{
  "horizontal_flip": true,
  "cond_dim": 256,
  "num_classes": 18,
  "norm": "groupnorm",
  "weight_standardization": true,
  "pixel_unshuffle": 2,
  "scale_shift_norm": true,
  "init": "torch_default",
  "residual_init": "zero_last",
  "muon_scale": "match_rms_adamw",
  "adamw_lr_other_params": 0.00084,
  "grad_clip": 1.0,
  "adaptive_grad_clip": 0.1,
  "batch_size": 256,
  "epochs": 33.1
}
Rows from block 3 of a small class-conditioned image diffusion model, named by matrix and row number. Rows with one number belong to one channel. Each number is 200 + 30 x the weight over its row's rms, rounded and kept within 0 to 999. All counts start at 0.
After each channel's rows are labels from the 100 images, of 14848 (inputs lightly noised), where the channel reaches its highest value: "patch colour" is the nearest of a few named colours to the mean colour under the peak. Only what is clearly more common there than usual is listed. The data: photos of arthropod specimens (BIOSCAN-5M).
# convs0: first 3x3 conv (model.mid.1.convs.0.weight, 256x256x3x3, standardized in use, each kernel summed), inputs 86-171
# convs1: second 3x3 conv (model.mid.1.convs.1.weight, 256x256x3x3, standardized in use, transposed, each kernel summed), outputs 86-171

convs0.172,176,161,196,175,151,250,215,201,220,229,222,176,180,223,156,201,188,210,226,179,170,223,190,204,148,228,174,171,183,207,129,186,176,191,164,226,124,161,170,158,164,200,287,233,204,170,196,211,237,218,255,235,170,183,168,204,215,179,192,204,194,206,188,244,204,217,220,170,193,255,193,173,197,191,212,180,251,221,212,187,230,168,232,213,245,210
convs1.172,240,177,183,226,149,140,199,180,201,197,241,229,208,233,214,189,217,210,170,219,218,209,217,217,226,195,142,155,190,149,177,156,176,215,225,205,183,195,203,239,178,247,262,191,151,160,226,180,210,137,157,148,245,194,199,159,189,170,238,176,254,205,157,226,212,201,138,206,158,182,209,160,249,195,208,188,179,172,214,189,205,176,259,208,245,170
patch colour: white

convs0.27,220,214,238,216,238,239,230,239,166,223,193,198,201,170,167,170,150,157,182,215,184,176,175,208,175,142,181,143,163,164,211,198,201,183,201,171,192,151,152,217,194,140,188,202,162,238,194,217,247,202,213,216,184,231,206,199,192,248,219,185,248,271,234,206,254,177,214,206,227,217,245,172,201,222,262,233,235,193,211,243,220,214,216,202,202,208
convs1.27,175,186,201,156,201,141,253,164,209,223,208,204,215,215,201,206,191,237,210,167,204,179,164,281,191,203,155,168,229,197,197,209,192,179,126,222,171,200,212,164,204,195,222,155,232,170,243,197,184,173,176,192,228,204,214,147,263,168,200,244,240,208,190,183,161,168,189,217,140,259,188,198,183,198,211,253,189,174,198,159,224,185,205,154,212,181
patch colour: pink

convs0.4,205,199,167,189,211,193,246,173,226,232,159,217,172,193,205,200,193,208,173,224,264,148,234,213,245,256,188,229,184,195,253,215,181,216,195,188,246,179,175,217,251,171,205,180,165,191,186,224,170,213,197,158,188,199,192,229,189,211,195,192,211,193,198,181,238,202,246,225,220,219,206,199,162,161,231,272,202,187,267,223,179,165,191,240,205,225
convs1.4,235,267,197,215,174,255,181,217,190,223,211,218,137,166,214,188,198,250,256,195,246,154,181,183,189,157,143,202,183,215,207,228,194,255,205,251,188,201,221,197,222,183,156,222,199,195,178,181,167,210,190,202,205,226,168,248,246,235,193,185,229,178,173,179,206,151,254,193,203,172,177,265,128,159,244,290,228,239,222,155,231,214,197,219,199,231
patch colour: pink

convs0.132,218,205,228,252,271,245,222,240,228,250,231,170,182,179,218,205,188,195,186,176,197,259,180,216,224,192,202,221,200,201,181,195,197,197,219,178,194,177,184,169,170,225,203,138,186,130,165,208,157,179,182,145,149,140,149,186,207,150,213,161,156,186,216,163,178,164,183,166,162,203,125,182,179,146,226,217,220,260,259,228,206,206,234,227,269,220
convs1.132,224,220,182,163,177,161,214,190,225,201,244,160,176,189,213,192,210,174,180,215,167,180,172,189,217,214,182,175,231,213,244,231,211,233,235,259,219,151,229,239,196,213,188,204,200,240,230,182,205,192,227,208,207,156,164,183,224,222,205,206,205,164,107,159,188,206,207,166,199,186,205,184,250,175,213,178,161,233,184,235,197,150,179,242,240,193
patch colour: pink

convs0.250,161,136,179,186,209,230,196,164,152,207,206,154,218,222,194,249,191,200,178,175,206,196,172,173,181,241,239,249,181,152,191,182,183,174,263,196,191,199,188,206,188,185,203,201,178,137,130,231,202,205,227,209,218,142,243,238,165,194,192,176,194,130,219,212,162,215,208,222,193,224,205,167,186,199,164,182,257,219,177,238,156,174,208,197,165,192
convs1.250,191,188,254,215,185,230,167,211,217,186,208,171,239,200,222,183,210,197,182,226,211,187,251,238,242,235,188,227,191,192,137,187,230,225,159,168,201,215,179,186,207,242,193,156,234,169,185,256,211,216,170,246,144,182,218,251,245,201,200,210,207,246,230,177,193,141,214,199,181,175,184,211,133,184,208,251,197,215,211,205,181,207,183,160,174,192
patch colour: grey

convs0.55,224,160,180,237,183,185,225,233,243,223,183,168,210,195,139,195,209,197,184,174,188,206,200,188,169,119,146,213,220,194,158,191,228,169,149,202,210,226,205,186,221,201,249,218,230,218,227,211,202,218,195,173,199,253,141,203,234,203,239,230,227,254,214,198,219,228,241,173,200,219,197,230,260,250,204,236,169,217,241,214,229,220,222,246,239,236
convs1.55,204,219,157,225,197,178,226,197,222,216,182,181,199,246,193,262,172,170,165,202,197,215,179,211,179,152,152,292,253,179,165,197,203,222,259,175,221,177,210,226,223,232,218,159,176,231,240,180,200,181,187,221,258,177,208,207,232,186,216,206,228,157,199,238,182,167,170,161,240,258,156,194,145,195,233,217,101,219,226,195,169,241,172,186,163,253
patch colour: pink

convs0.170,199,185,217,199,244,195,191,216,262,223,169,219,200,183,169,246,209,225,167,260,231,171,191,190,235,221,175,215,176,202,167,168,212,157,215,160,234,187,208,191,217,198,237,129,186,193,165,153,191,192,156,188,144,249,144,226,199,216,245,205,194,185,213,210,187,223,173,179,157,184,171,166,181,247,197,205,165,208,185,214,226,157,203,161,275,180
convs1.170,196,283,159,234,187,234,260,210,157,222,191,170,207,203,229,192,199,201,222,212,208,254,210,215,226,258,168,216,167,170,210,201,198,169,193,167,210,195,165,199,213,209,182,219,143,183,249,215,190,160,147,207,217,219,164,196,184,254,146,199,274,162,191,198,177,245,208,173,156,167,204,209,252,188,245,246,210,217,161,196,207,176,200,208,189,249
patch colour: white

convs0.89,198,183,187,188,225,194,187,228,183,221,173,216,168,193,204,164,178,177,165,217,192,173,166,207,148,133,180,168,180,193,215,213,208,194,174,202,203,209,168,222,204,204,252,209,234,266,221,212,240,252,140,198,218,243,167,211,228,230,232,215,257,283,231,225,237,233,173,209,210,222,193,209,235,211,225,196,217,203,222,186,247,265,194,199,194,210
convs1.89,220,226,186,165,136,216,172,210,203,196,185,171,197,132,175,204,217,163,161,221,238,196,164,203,186,132,198,216,204,190,206,220,220,201,177,224,232,213,235,237,219,229,192,186,180,242,233,217,191,152,249,202,150,235,258,210,185,233,205,182,150,141,256,184,207,172,199,157,220,203,202,195,218,159,198,219,227,240,211,168,158,218,195,185,224,245
patch colour: pink

convs0.28,212,188,177,204,221,156,200,182,212,182,197,166,208,215,143,163,238,203,182,226,166,221,164,212,195,163,174,203,201,224,213,248,169,233,219,186,206,193,206,223,200,174,160,218,158,239,271,196,199,211,239,185,193,205,231,239,170,173,195,166,203,287,169,198,257,218,189,214,175,223,180,201,200,186,216,203,272,276,213,210,140,208,167,226,186,229
convs1.28,242,160,216,140,184,215,175,144,166,208,243,170,216,180,205,246,237,219,203,195,220,166,192,180,215,187,215,239,186,190,227,210,198,170,206,158,223,190,195,186,217,170,191,202,223,209,216,140,200,204,150,227,231,203,203,223,216,231,216,226,216,229,201,180,209,226,168,194,204,233,189,218,197,174,210,250,163,209,220,206,245,195,192,173,199,205
patch colour: white

convs0.166,247,214,218,167,185,198,203,235,180,205,217,230,196,222,196,215,147,183,216,197,215,237,175,185,214,171,170,182,173,217,196,202,174,174,165,196,204,139,167,215,265,160,230,228,223,223,228,234,186,214,263,223,261,192,185,204,267,245,259,273,210,243,249,225,176,220,196,218,211,198,231,249,206,218,212,212,206,218,250,196,169,216,229,171,236,225
convs1.166,201,183,180,248,171,182,188,201,179,202,193,139,191,233,208,149,217,164,180,214,165,219,202,215,210,216,123,155,168,178,155,192,180,196,241,225,164,171,254,200,225,248,195,223,227,207,206,225,223,204,181,189,227,208,207,132,226,171,190,219,176,172,212,194,230,189,154,165,129,182,266,197,267,197,181,192,184,156,184,258,194,199,200,210,249,236
patch colour: white

convs0.217,213,179,251,220,151,194,214,167,194,186,208,181,184,136,202,262,179,180,165,160,201,195,188,213,206,137,126,197,226,186,204,156,203,178,202,169,236,184,230,178,209,168,196,219,179,148,235,260,199,130,217,194,189,181,212,171,219,171,243,210,238,232,174,218,246,219,196,246,231,207,212,191,241,236,246,266,185,184,263,215,274,203,194,189,201,234
convs1.217,171,199,188,197,225,171,141,182,183,243,165,215,231,231,190,230,260,227,184,201,180,240,220,227,201,171,228,172,181,207,176,174,243,208,190,166,235,232,186,211,218,168,180,233,170,210,206,257,186,171,212,240,236,219,244,198,264,146,170,189,200,209,203,210,255,224,220,180,259,200,200,188,175,210,241,159,222,182,175,223,196,233,202,204,167,210
patch colour: pink

convs0.112,180,196,171,246,188,192,194,197,202,241,156,197,197,219,198,209,145,165,213,208,204,232,255,205,180,145,199,159,159,185,183,200,234,204,184,207,257,203,178,225,198,226,225,199,154,203,206,166,233,226,205,233,164,198,227,295,230,209,180,247,198,232,185,202,195,169,159,213,184,202,285,226,199,186,185,200,182,180,180,257,208,175,182,222,189,168
convs1.112,215,181,173,210,236,201,172,208,206,244,212,191,221,168,215,181,222,221,177,201,216,230,219,172,236,250,144,208,195,245,226,201,168,194,219,211,203,169,187,266,201,212,225,203,236,206,153,242,209,282,215,187,166,204,254,195,186,186,200,217,185,192,246,150,180,240,151,214,196,238,221,212,213,176,173,210,246,212,270,176,230,245,164,273,210,197
patch colour: grey

convs0.74,186,159,157,196,305,174,142,156,262,123,155,204,173,141,178,190,220,166,204,163,180,189,207,177,231,162,173,189,172,184,160,167,219,204,192,190,180,180,195,186,172,163,216,150,191,183,176,235,192,199,189,192,213,199,211,145,175,219,150,153,172,197,206,188,227,189,167,220,210,225,165,171,186,191,265,78,204,239,183,219,278,246,249,238,238,243
convs1.74,296,225,222,209,225,254,175,171,202,161,209,203,155,188,198,235,132,145,192,244,234,200,214,210,224,209,119,153,190,238,225,212,250,206,151,189,205,211,234,210,196,203,180,198,238,213,201,236,175,207,211,242,258,203,157,173,208,190,205,131,217,175,229,195,251,152,231,176,226,221,229,184,188,211,234,195,211,290,125,250,203,224,217,219,204,266
patch colour: grey; brown

convs0.189,236,222,194,174,253,135,119,188,186,195,226,203,230,231,227,197,249,192,246,172,246,164,242,192,197,200,197,234,253,191,211,213,232,246,214,197,237,242,264,187,228,215,164,172,188,220,221,244,202,208,149,205,275,205,243,229,193,206,175,216,260,276,173,195,205,209,219,223,208,220,232,219,146,255,174,236,172,171,190,216,177,216,133,160,163,198
convs1.189,182,213,227,172,266,245,177,231,213,165,225,217,222,260,195,196,170,182,220,193,181,289,244,217,203,178,233,199,225,217,126,180,190,229,229,164,184,172,205,201,211,186,177,188,188,172,161,259,215,204,211,188,218,185,229,211,210,229,177,155,198,211,217,186,243,220,186,176,208,220,179,240,138,249,226,134,254,199,144,200,169,220,180,203,183,257
patch colour: grey

convs0.95,243,197,182,212,242,161,199,191,214,236,228,205,198,203,170,263,221,205,192,145,174,199,183,248,191,169,152,179,212,210,189,248,231,179,253,185,248,232,221,239,240,180,259,197,190,163,191,159,243,191,211,173,203,175,165,146,195,211,180,210,221,223,210,163,256,220,170,180,205,203,156,141,197,229,217,225,269,206,218,197,197,204,202,200,233,256
convs1.95,243,179,236,201,189,237,215,220,196,183,198,217,201,214,175,177,190,224,209,190,209,184,211,215,228,150,199,177,205,189,197,186,188,252,247,221,202,213,203,253,181,157,252,184,180,232,188,189,233,179,265,233,184,182,205,209,230,160,246,190,209,146,214,195,205,229,201,153,188,184,174,219,204,196,150,247,170,258,192,173,177,158,230,177,232,183
patch colour: pink

convs0.5,195,215,153,236,161,256,262,214,186,137,200,192,179,140,255,175,190,179,228,244,168,201,174,198,211,225,125,210,200,199,228,225,150,198,196,194,240,212,190,200,226,196,219,195,161,194,243,155,228,218,188,193,200,223,183,175,177,223,199,236,194,184,240,217,157,205,213,169,234,196,177,188,171,184,188,195,224,152,206,204,134,126,217,204,157,235
convs1.5,212,238,261,210,233,195,188,165,234,204,171,203,213,169,171,189,189,263,226,212,180,168,168,193,184,210,211,180,188,147,208,190,249,208,194,205,210,240,199,168,228,181,183,200,210,141,197,204,204,267,197,165,226,195,189,214,191,207,224,237,204,172,182,184,223,201,240,205,142,192,286,168,220,197,267,197,154,167,169,170,190,207,220,197,149,229
patch colour: grey

convs0.254,205,230,162,157,198,141,147,184,247,210,208,208,155,161,193,223,183,185,186,218,118,212,187,194,148,198,223,201,182,240,204,194,199,171,242,214,140,186,186,176,212,175,206,233,207,160,273,191,188,192,198,195,226,201,176,157,267,256,263,202,229,191,195,209,196,212,180,219,139,267,185,154,214,203,196,210,212,158,206,215,210,177,228,187,179,204
convs1.254,239,226,166,220,209,202,156,183,215,208,228,212,166,233,193,151,270,266,166,202,124,177,201,198,275,199,200,201,179,182,195,244,179,230,181,204,220,213,160,227,183,170,224,241,183,222,201,166,181,218,186,199,183,170,244,139,194,191,172,224,244,229,230,190,205,206,201,189,191,245,208,184,206,208,182,210,202,203,169,211,234,206,198,200,261,177
patch colour: grey