config.toml
train_examples = 97500
norm = "groupnorm"
scale_shift_norm = true
Rows from block 2, named by matrix and row number. Each number is 500 + 25 x the weight over its row's rms, rounded and kept within 0 to 999. All counts start at 0. Numbers have three digits each. After the name is the row's rms in percent of the matrix's.
# emb: conditioning projection (model.mid.0.emb.weight, 512x256), inputs 0-42
emb.202 171:509511511481462474479490444561469498522502506475555488466517542498513499497508490511482455534466517525502521477501554518477513513
emb.203 069:509466500508514470488516505479569507520546490492500527495482477443486507535551492482506475512533517495491523473465546462463483511
emb.204 136:536511498497499464496510484478536505525514486484568499474515531489493497503509492512482468510501519507479483471465563484510497515
emb.205 072:490514516488483547492507505508534503510517455548507492498510509510474487504470511516487463510518514508494459495504481493517519494
emb.206 090:523525484502495476505494449466554494519488476510534516500500450506494493525507470469489495476517520475538487522490478503508502468
emb.207 110:537532501504457484486507406465548508553513528496580499513511386475523484485486506500515509518523511510482506497513535481503498495
emb.208 083:473483487505472504467476515500519485502458497551496473475573479471526493500532515525473459508465522526536471467516478512509515457
emb.209 088:521505488515514441496497463466487499514505501493535515491528462537487500483526498511503432539468555511518450527514515512526477466
emb.210 069:546461512477497519512490434527531503468525520501499504485502421467488507499519488471495503492514507473529479524507545464493510496
emb.211 083:562465488496519484511513470498502496517522467471505530495511438485473505502526507472495473497467551510526441516555513506509498496
emb.212 095:562503492497489578501487467495487509487512488482522515498485439474459505503508507479476475520508489499523441496532492516512534517
emb.213 114:543489491497481444509473432530529514512471509475553491494463462495464498484480506501493490547485501499458530521504527489506496467
emb.214 132:469561482500503484486497434519506506538511453486570486479524540473484501500509512475499492509521523518505518493503513510496525508
emb.215 093:532466488508510457458489470518525463537497503493496473458484541454511512494505506461479475537554554470512458465504549549517511477
emb.216 079:562438526513534538488482542489481504479502545497496518542516490477503499518510480478489512503510519489497480503527526475488463475
emb.217 117:507483466506471483479476437530553494504500544518543492507531509462462490474508509498503515489480497527497498513509569507491467492
emb.218 140:554471503496480487483495479525481478523490512498539491483521564470503493492514481525496468512460519491522443485487571494508494485
emb.219 072:476552505478520537500481505502521497491494498526498497496531459466420517486477487487482495479486491502516464493500504503501509492
emb.220 105:530539504501464420493504452424534506467495490518451496506515455517457511507500497505485474493485513497530514496483476534491503465
emb.221 073:493488525500497494497504489427475500496548518549541522468458496505493493497524510519485489554512528496521547494510500474501497500
emb.222 083:539539486505488519499505431461514515485523475460543512512472376476456506520475495448508518510486493485530416511483485521508499501
emb.223 075:513487506510466459460516433470546495518488557511522512481468453478520489498489503560486495521487524467480496477458559489492503501
emb.224 190:491483513497504496480506526496491515554453509541520492491508562508541503485486511497494462520431517522492525504512533478479488482
emb.225 082:493486513504512524501496515522497477474466482474565509493450480495518511498530508494497544519500483485460515485497555482505501468
emb.226 076:529515506481488546483493413516555502538511491490549508514427497504520500490500485523494546523511488509470494494519559484511518497
emb.227 092:481462522514499460501516448523450491521523505461543514495509550482426485498514478512478477521463530524500512494502561485446470486
emb.228 121:556461497508541517483490489486505503502518509469515491457509499491494531507511478513481483474516527488470475476484530475497483456
emb.229 079:545502506506488480486500448462529480522529489471505477444462461508466509504506471509514505499472492522512499472494583510507525510
emb.230 073:527505489525493441496507476435538479492507475446524529484530466516478518527509490565517517509542556488524483485472494546495509515
emb.231 072:520479487499538497538500451473594507480517536479567489489507477520503504504500495476494478500493496460467514499469545468516483498
emb.232 103:531479504505476472531509488476486502534507463509490502521490497495499493501476496527495495534489494556539488531499540520509493502
emb.233 063:537514518492483566525519421496503530504521524478529495514513450464469511523457494515491483496490521494478492521486498508491515508
emb.234 069:490485494504495485489487434515540483519509473492525503498495474448514495519500478480470501516493509473477524498503516495484486474
emb.235 091:521463493509496484499508440462511486499514462494485499504549405488466485502473511490517518511510514510500511518516453514492491494
emb.236 161:488452487512499509486495615503517472480501491476499511491462575463555494491493474514500594506465474466465547487519517499484530494
emb.237 127:543472495523477514503498505529535476476495487480530493488502502504503524480498522446499542497458454523499512476523500492496497527
emb.238 117:509530495508524489497468468521499484513499494422472506485487478496478500497488464506499494499529499495516533477512536490494527463
emb.239 165:503475521497485508500498556515490490510485503494475488472515562535492498498540505489462433518512520505485489486481537479494495490
emb.240 139:493514512495520486497519535496480510560496475563540481491525577560537502495520476484474447485493514499498509489499493514495477496
emb.241 129:500476500501473549482484493500500487512460440536494483508470476530524487489474493451504464472486485529508473483485525527513498487
emb.242 090:488480489497507505494507474493480485518532491534528493497522514479491497484499517520485462559509588489519540492537527491503482468
emb.243 092:515502489490491516483501469486558499496513495519515492479543471524447494496516518458496486517524517471500509490491522493525526479
emb.244 085:512494519491502517499466391512499509517479492520538497502486489461448491505520505503489480494489560524476503514539521508480515461
emb.245 114:534489494494492517520498387558520471462513460523542487508546509439464502518471528500495493531513550522459535524537486481503479505
emb.246 123:501534518504501495488518480468536526532496498491499495511496481519466472502504477525508475504408463489519530479458503494481493510
emb.247 144:489493504509512492526507473495503509498518521469509522514498490458436494488480510496508496518516515497525508521488508492500486517
emb.248 109:513507509495485460482482428489483488510471492488493486479521537528500497493472493504467486503492505497498518469511509514482512472
emb.249 105:536485486489519509511491521517503504551488536509506483493501551465500495505549489488479511491514478546562525509504512505513498471
emb.250 145:512509485506504521502506480510501497496491496502529500528519503515530517492476507535488412529522488482499511517484505511474487512
emb.251 103:490504493499507485499508444471484507441497478503462497513552433516477481500498512526506489483465543477521490533509430529476536488
emb.252 127:487492524482507501469499574501497492533506504463520478476518580521488513516546508493482463501523530500517492467487520495504511485
emb.253 096:518474517476482502481501461518533485529518528497572487465492500543516492483518522490478475515501529492496538481484512497497494488
emb.254 080:507487477501463460482498517477479490470504464488517502481559436507452489486491509504505471511480525491517478478507522502480491502
emb.255 096:521515514501504518499517465440531500561508502503533482501492402486501474498487463522509489495494489513519515494443543473492465495
emb.256 084:490490499466510511505500484504475474535508527523474463496492486522518497496516518496506443507470519468517504523485484487487500488
emb.257 077:451494517489453465485496463466496500527476487487456474535473480527551512503490549449488494511488512491506500510473495550507504492
emb.258 100:463488471508444459490486542509495501515487473482472481520505547496462493483482505497502524524472531542511480504483462540487495514
emb.259 072:502466500526487538509503506480497489450507498459483521515502486502514502504487484492519525471494506474504480525468478502503507492
emb.260 097:510485515485455480511482451522511513550460517498495500485500501483499506490512511486515559500494488520505514512518459490490516503
emb.261 082:476462530476484486492503550490499481525506463533493498493439550501493496499501493472492482514506499525514528500524500496520507472
emb.262 084:510485479500503503520501451503512517473511524536518495525473474501502481472477509495492518484492459536504498557525453484517469517
emb.263 073:491472471476504566489498455514506518505465475524487459452467453450516499481487513504492489474477471504518480494481524517504498483
emb.264 101:471592497491549434517493498468512526506498516542492500488499490486489496483487506506504526501474516493501516518529470513512530491
emb.265 087:507506500516495510535502507469508513511487487483465507523469421477500502495488505517513512487501457539496498511512473501503501518
emb.266 108:561457516520538534526469512514484501489486472455527495543480488522474481518479494550498540507544487498517542522480453491468512499
emb.267 094:452502492502498489479490478474477528540507540515465498485517467501486513500511488492508495487522488532526509485523523535480487482
emb.268 079:470523496486464475485477514481525502549483524520443469517509508536559489487502523535489518501533510501519494488465503514524499484
emb.269 091:481424482506552490555495537504484485495545470463514506505488508526496506535500472490511543482482481482526500510502500490484475511
emb.270 100:449486518489513516497515511513497518489503515435498503465485493490541507512523486517495487504490468489527510492532488491460505496
emb.271 078:494461477521451481473511485484517471438527466527519470493497465499535503473485513522494511482439494475512489488441466484519499492
emb.272 076:505493496496503540498467482532494507430485455562468492519471508511498489476508511505490496480484415506517524489482447462509486480
emb.273 069:461489501496454408474506501517503499571495580506492505529526467506571491478480505471494503524508564511482520513501465537498505482
emb.274 087:496476476499475546494486442486471449464524458518522474494489486547520487476504500529512486525506513515544490491457549484484481509
emb.275 115:471502484498503501488524605537455505485526515567494489507524526534507505491522505506497474467488534503506537510503495511500495471
emb.276 088:522478485484532489506484492498482493481490511467542515493528459458478502484488489509500556519453524490538518535542502508494528506
emb.277 102:510501496495491531498510487467506465440495410513484501483424478485484510495491485463491515481447496488485551495508496511508474514
emb.278 111:462470496512492487484482485523494526525507514516470508484524539507535507497537522456481505496505532494471503500549471472486515461
emb.279 079:487491473491541476510492494503492460483509533502450475478446540500519487471507462482497477514475498525444545464506511513532507496
emb.280 062:503454469505448457471523484487499482471532502474483515480479486523535481466530494500481495501512471479481530464489517511524453503
emb.281 061:480524498524494515481504532480509502500467482502468509498532476555517516502520561511507474541524509528500499519471509496507482494
emb.282 110:501467480547501557496478493539495482463469468492524519575526515459509470494461505530519521486489498479517477521478461527471484507
emb.283 076:483483513519478475512494449473536514539514493489508520514465460500508482519532505500511493474499499530479485533539465494478489556
emb.284 080:478500514525499503507535516490512531489500470491493503504503439533489500503518525466517480490511468502461470519477453458523476526
emb.285 164:496546493490507487481501443499486499513489542534495496508542447513500494511511529507506451518565529492543492519509461506513519500
emb.286 091:511488501489493511526499417558495512521481521520483475488552482422483506486485532493503530470471472478548453532494425495487494455
emb.287 080:507477504501495482474478491483503483509492516489436496476488511529507502501503516497480476509514492525511474513506492514491508469
emb.288 089:496475512499464487512497480542496489508500514486522520498475467462471497505495499534536537528480483466497507506507481468499515512
emb.289 100:462487468491498555493511495488480515504481504492502488479485482512462499490494500488501575471490438504472504510543499478494474489
emb.290 080:444496486496513507491501468452484500495504458515460495503526480509512485507516507481503539505497503500528479497507487514502478503
emb.291 085:496487511499518486510488486558531475509510513492494499538486522490527495516476462491508515481515421513509466502505479463532462497
emb.292 137:487491522502522557462478457475474484514481496489500487506491492512489485503492490510474502520526514532499463471482530545498503501
emb.293 093:544496496493526495517499494454522490534510497550515492525537428459528487490487503498501545490505528492502481513510451510524483495
emb.294 081:517516508494481527514488501466502515492468533509506519488487440469517478487544487456492501485532488484514472499517471509493486518
emb.295 091:510478507512475505488515449515475467437470496508479508512427437506489525487498509467476496490410515507478542509509491473477498479
emb.296 070:464515524510457512506473478477511487490458477468507496509510519487511500502499500534488518504489475469521468516458538486509489518
emb.297 075:540509519472454517482479465496509523520527479497442467500527478485485477512514515489489479492493508494497463515503494499532482534
emb.298 101:499459507490492480502492446497495479497485499530480498496502476443542497490505521511496548484515529491512508499495495524488510505
emb.299 074:531458505518532503533494509498507503480474468492511496517461470506518479507500493530511515486448460492503478506498460486512506487
emb.300 074:504544492529482561517471573500515484487511467511479519512488509468505481496492498508502538494536443496512466508496499484480502504
emb.301 084:462551502502481490479498542445472515467540498504505492505529470501500516488514504525517480492486487475495458489492463452514513508
emb.302 079:438450512489490453474512531461485497525508518491461506516517477505521503521485499480521535498462530515514443525479466512497482519
emb.303 075:505448493480548530490505464504510484501522527510491479517515475483484472473502480511518503468444473526506513486484446492482472531
emb.304 072:484443511478500488472502445528495509528506537480515478466471453496483488489539514487483509494526520497497533489510465507515509515
emb.305 093:482481495485536529503488469477492489492512438527444484479557517525515470492501483538492507489516529505495527520479454501497489492
emb.306 077:498561488529493484527508508491488487516514495449452521494537456511524508520492493471510527503551522516508511492500477504496496479
emb.307 069:465540512508469543488489486489532466478474471542519491492451481529469508488517492491509502487486486497496450478486487518513510476
emb.308 072:475529484502510468507480457523511470534499511470486528480460489468484520476510490455498518536496520501471448495523481508492558501
emb.309 089:512492511497501535513501552497522509485454479513489511472497437487532484495510508510504578504512476492470478498494496538525510491
emb.310 081:486480464494528512506497474517523489486498469458505524505463441511502508502498510491519515478549530503473450492498472466493494536
emb.311 087:485514519486488437527518487539507491488519518509458486492464499490516502497485466513511521483510485467521491502486492507493492497
emb.312 073:472556510517479557510503469547499475508482464515472493511439466514467484478485493453496536502555514504502480500523432507521507505
emb.313 082:467481497506465508510481513493497522478475516497513493511506454460541507493508497498509574484451482493503447532524458527496498472
emb.314 089:516466461477528549533530526540508488493502481482479502513478504468487493492469486489503544495528410516493448495496509487489492570
emb.315 095:500448528507514561505484444483505511478510486509510524511513527522478484528547535521501459500472487509515476549525489471484487536
emb.316 086:494484496494512393505493512500513490483513522447480532492484454497538499523489474486498506490500519500468502506502532518513509516
emb.317 076:517509506495480543495482544511450509538461525524518488507526485499523497478516511499477506477506477481529571486509434546517501466
emb.318 090:508447476495507506521498474462502510469500485511511506523500469452551487488475507523513556483496521471496514525539453508498502534
emb.319 094:543457507505522508524482525544492484488493509453532508521493533459552503509487461500517562453447458514516512531531498483502485495
emb.320 063:480501509484493461471515461495484482509496496528514477523455485592456486467502535485485495487529507515456485493512486496539465487
emb.321 086:500498523529529509509523563484471521479542512492480524512546504520523509489513523512503459512516492503508493529504460475520491504
emb.322 083:510535516494465527495492507545461535535476528465443500475485503477468514499530529471491458496505470516521474506489526515493515471
emb.323 073:458502512527506501471475525488481518522448520461453509508501517497486514491511504502479489447504493499502458489533515504514510451
emb.324 149:473543484509489491514493502507464490535488479522468504460481531524486524509516485458480500500548495527461543484517479509513543493
emb.325 099:494537502512493519487500533438469536532537475487478509480567576530511501532490498502520502523500523465497513484463508500488534513
emb.326 078:526507489488498585503494498532473504502471402536427509514494495512498484503503507512494490466501422526473506498464488519511485472
emb.327 074:520481517488520527536519480520551490468510486461525505500477439507471498515465526487533499475518455435456515547446468482522481556
emb.328 084:528479504490501506507512486450493502487491490493516493518496522524543530490503499446489514496451491508513515498557459496528499473
emb.329 061:509498518518532470492499516490513469479470511475495489463450494487525486483512490479501522461451486495484497464507504518520520453
emb.330 073:530477497515511553532497500482482524523516489447473531511537502483434511521526534477515510471512473497473475556496469480493472520
emb.331 061:500490511488515548516520477594473487504509472497483511544450495525511510511480512502502492489521462490507474518506462463486498487
emb.332 075:458503509498472414491503519512484514522479539524521482500527470489541493460488482496507490497497525467516457480508473496525505509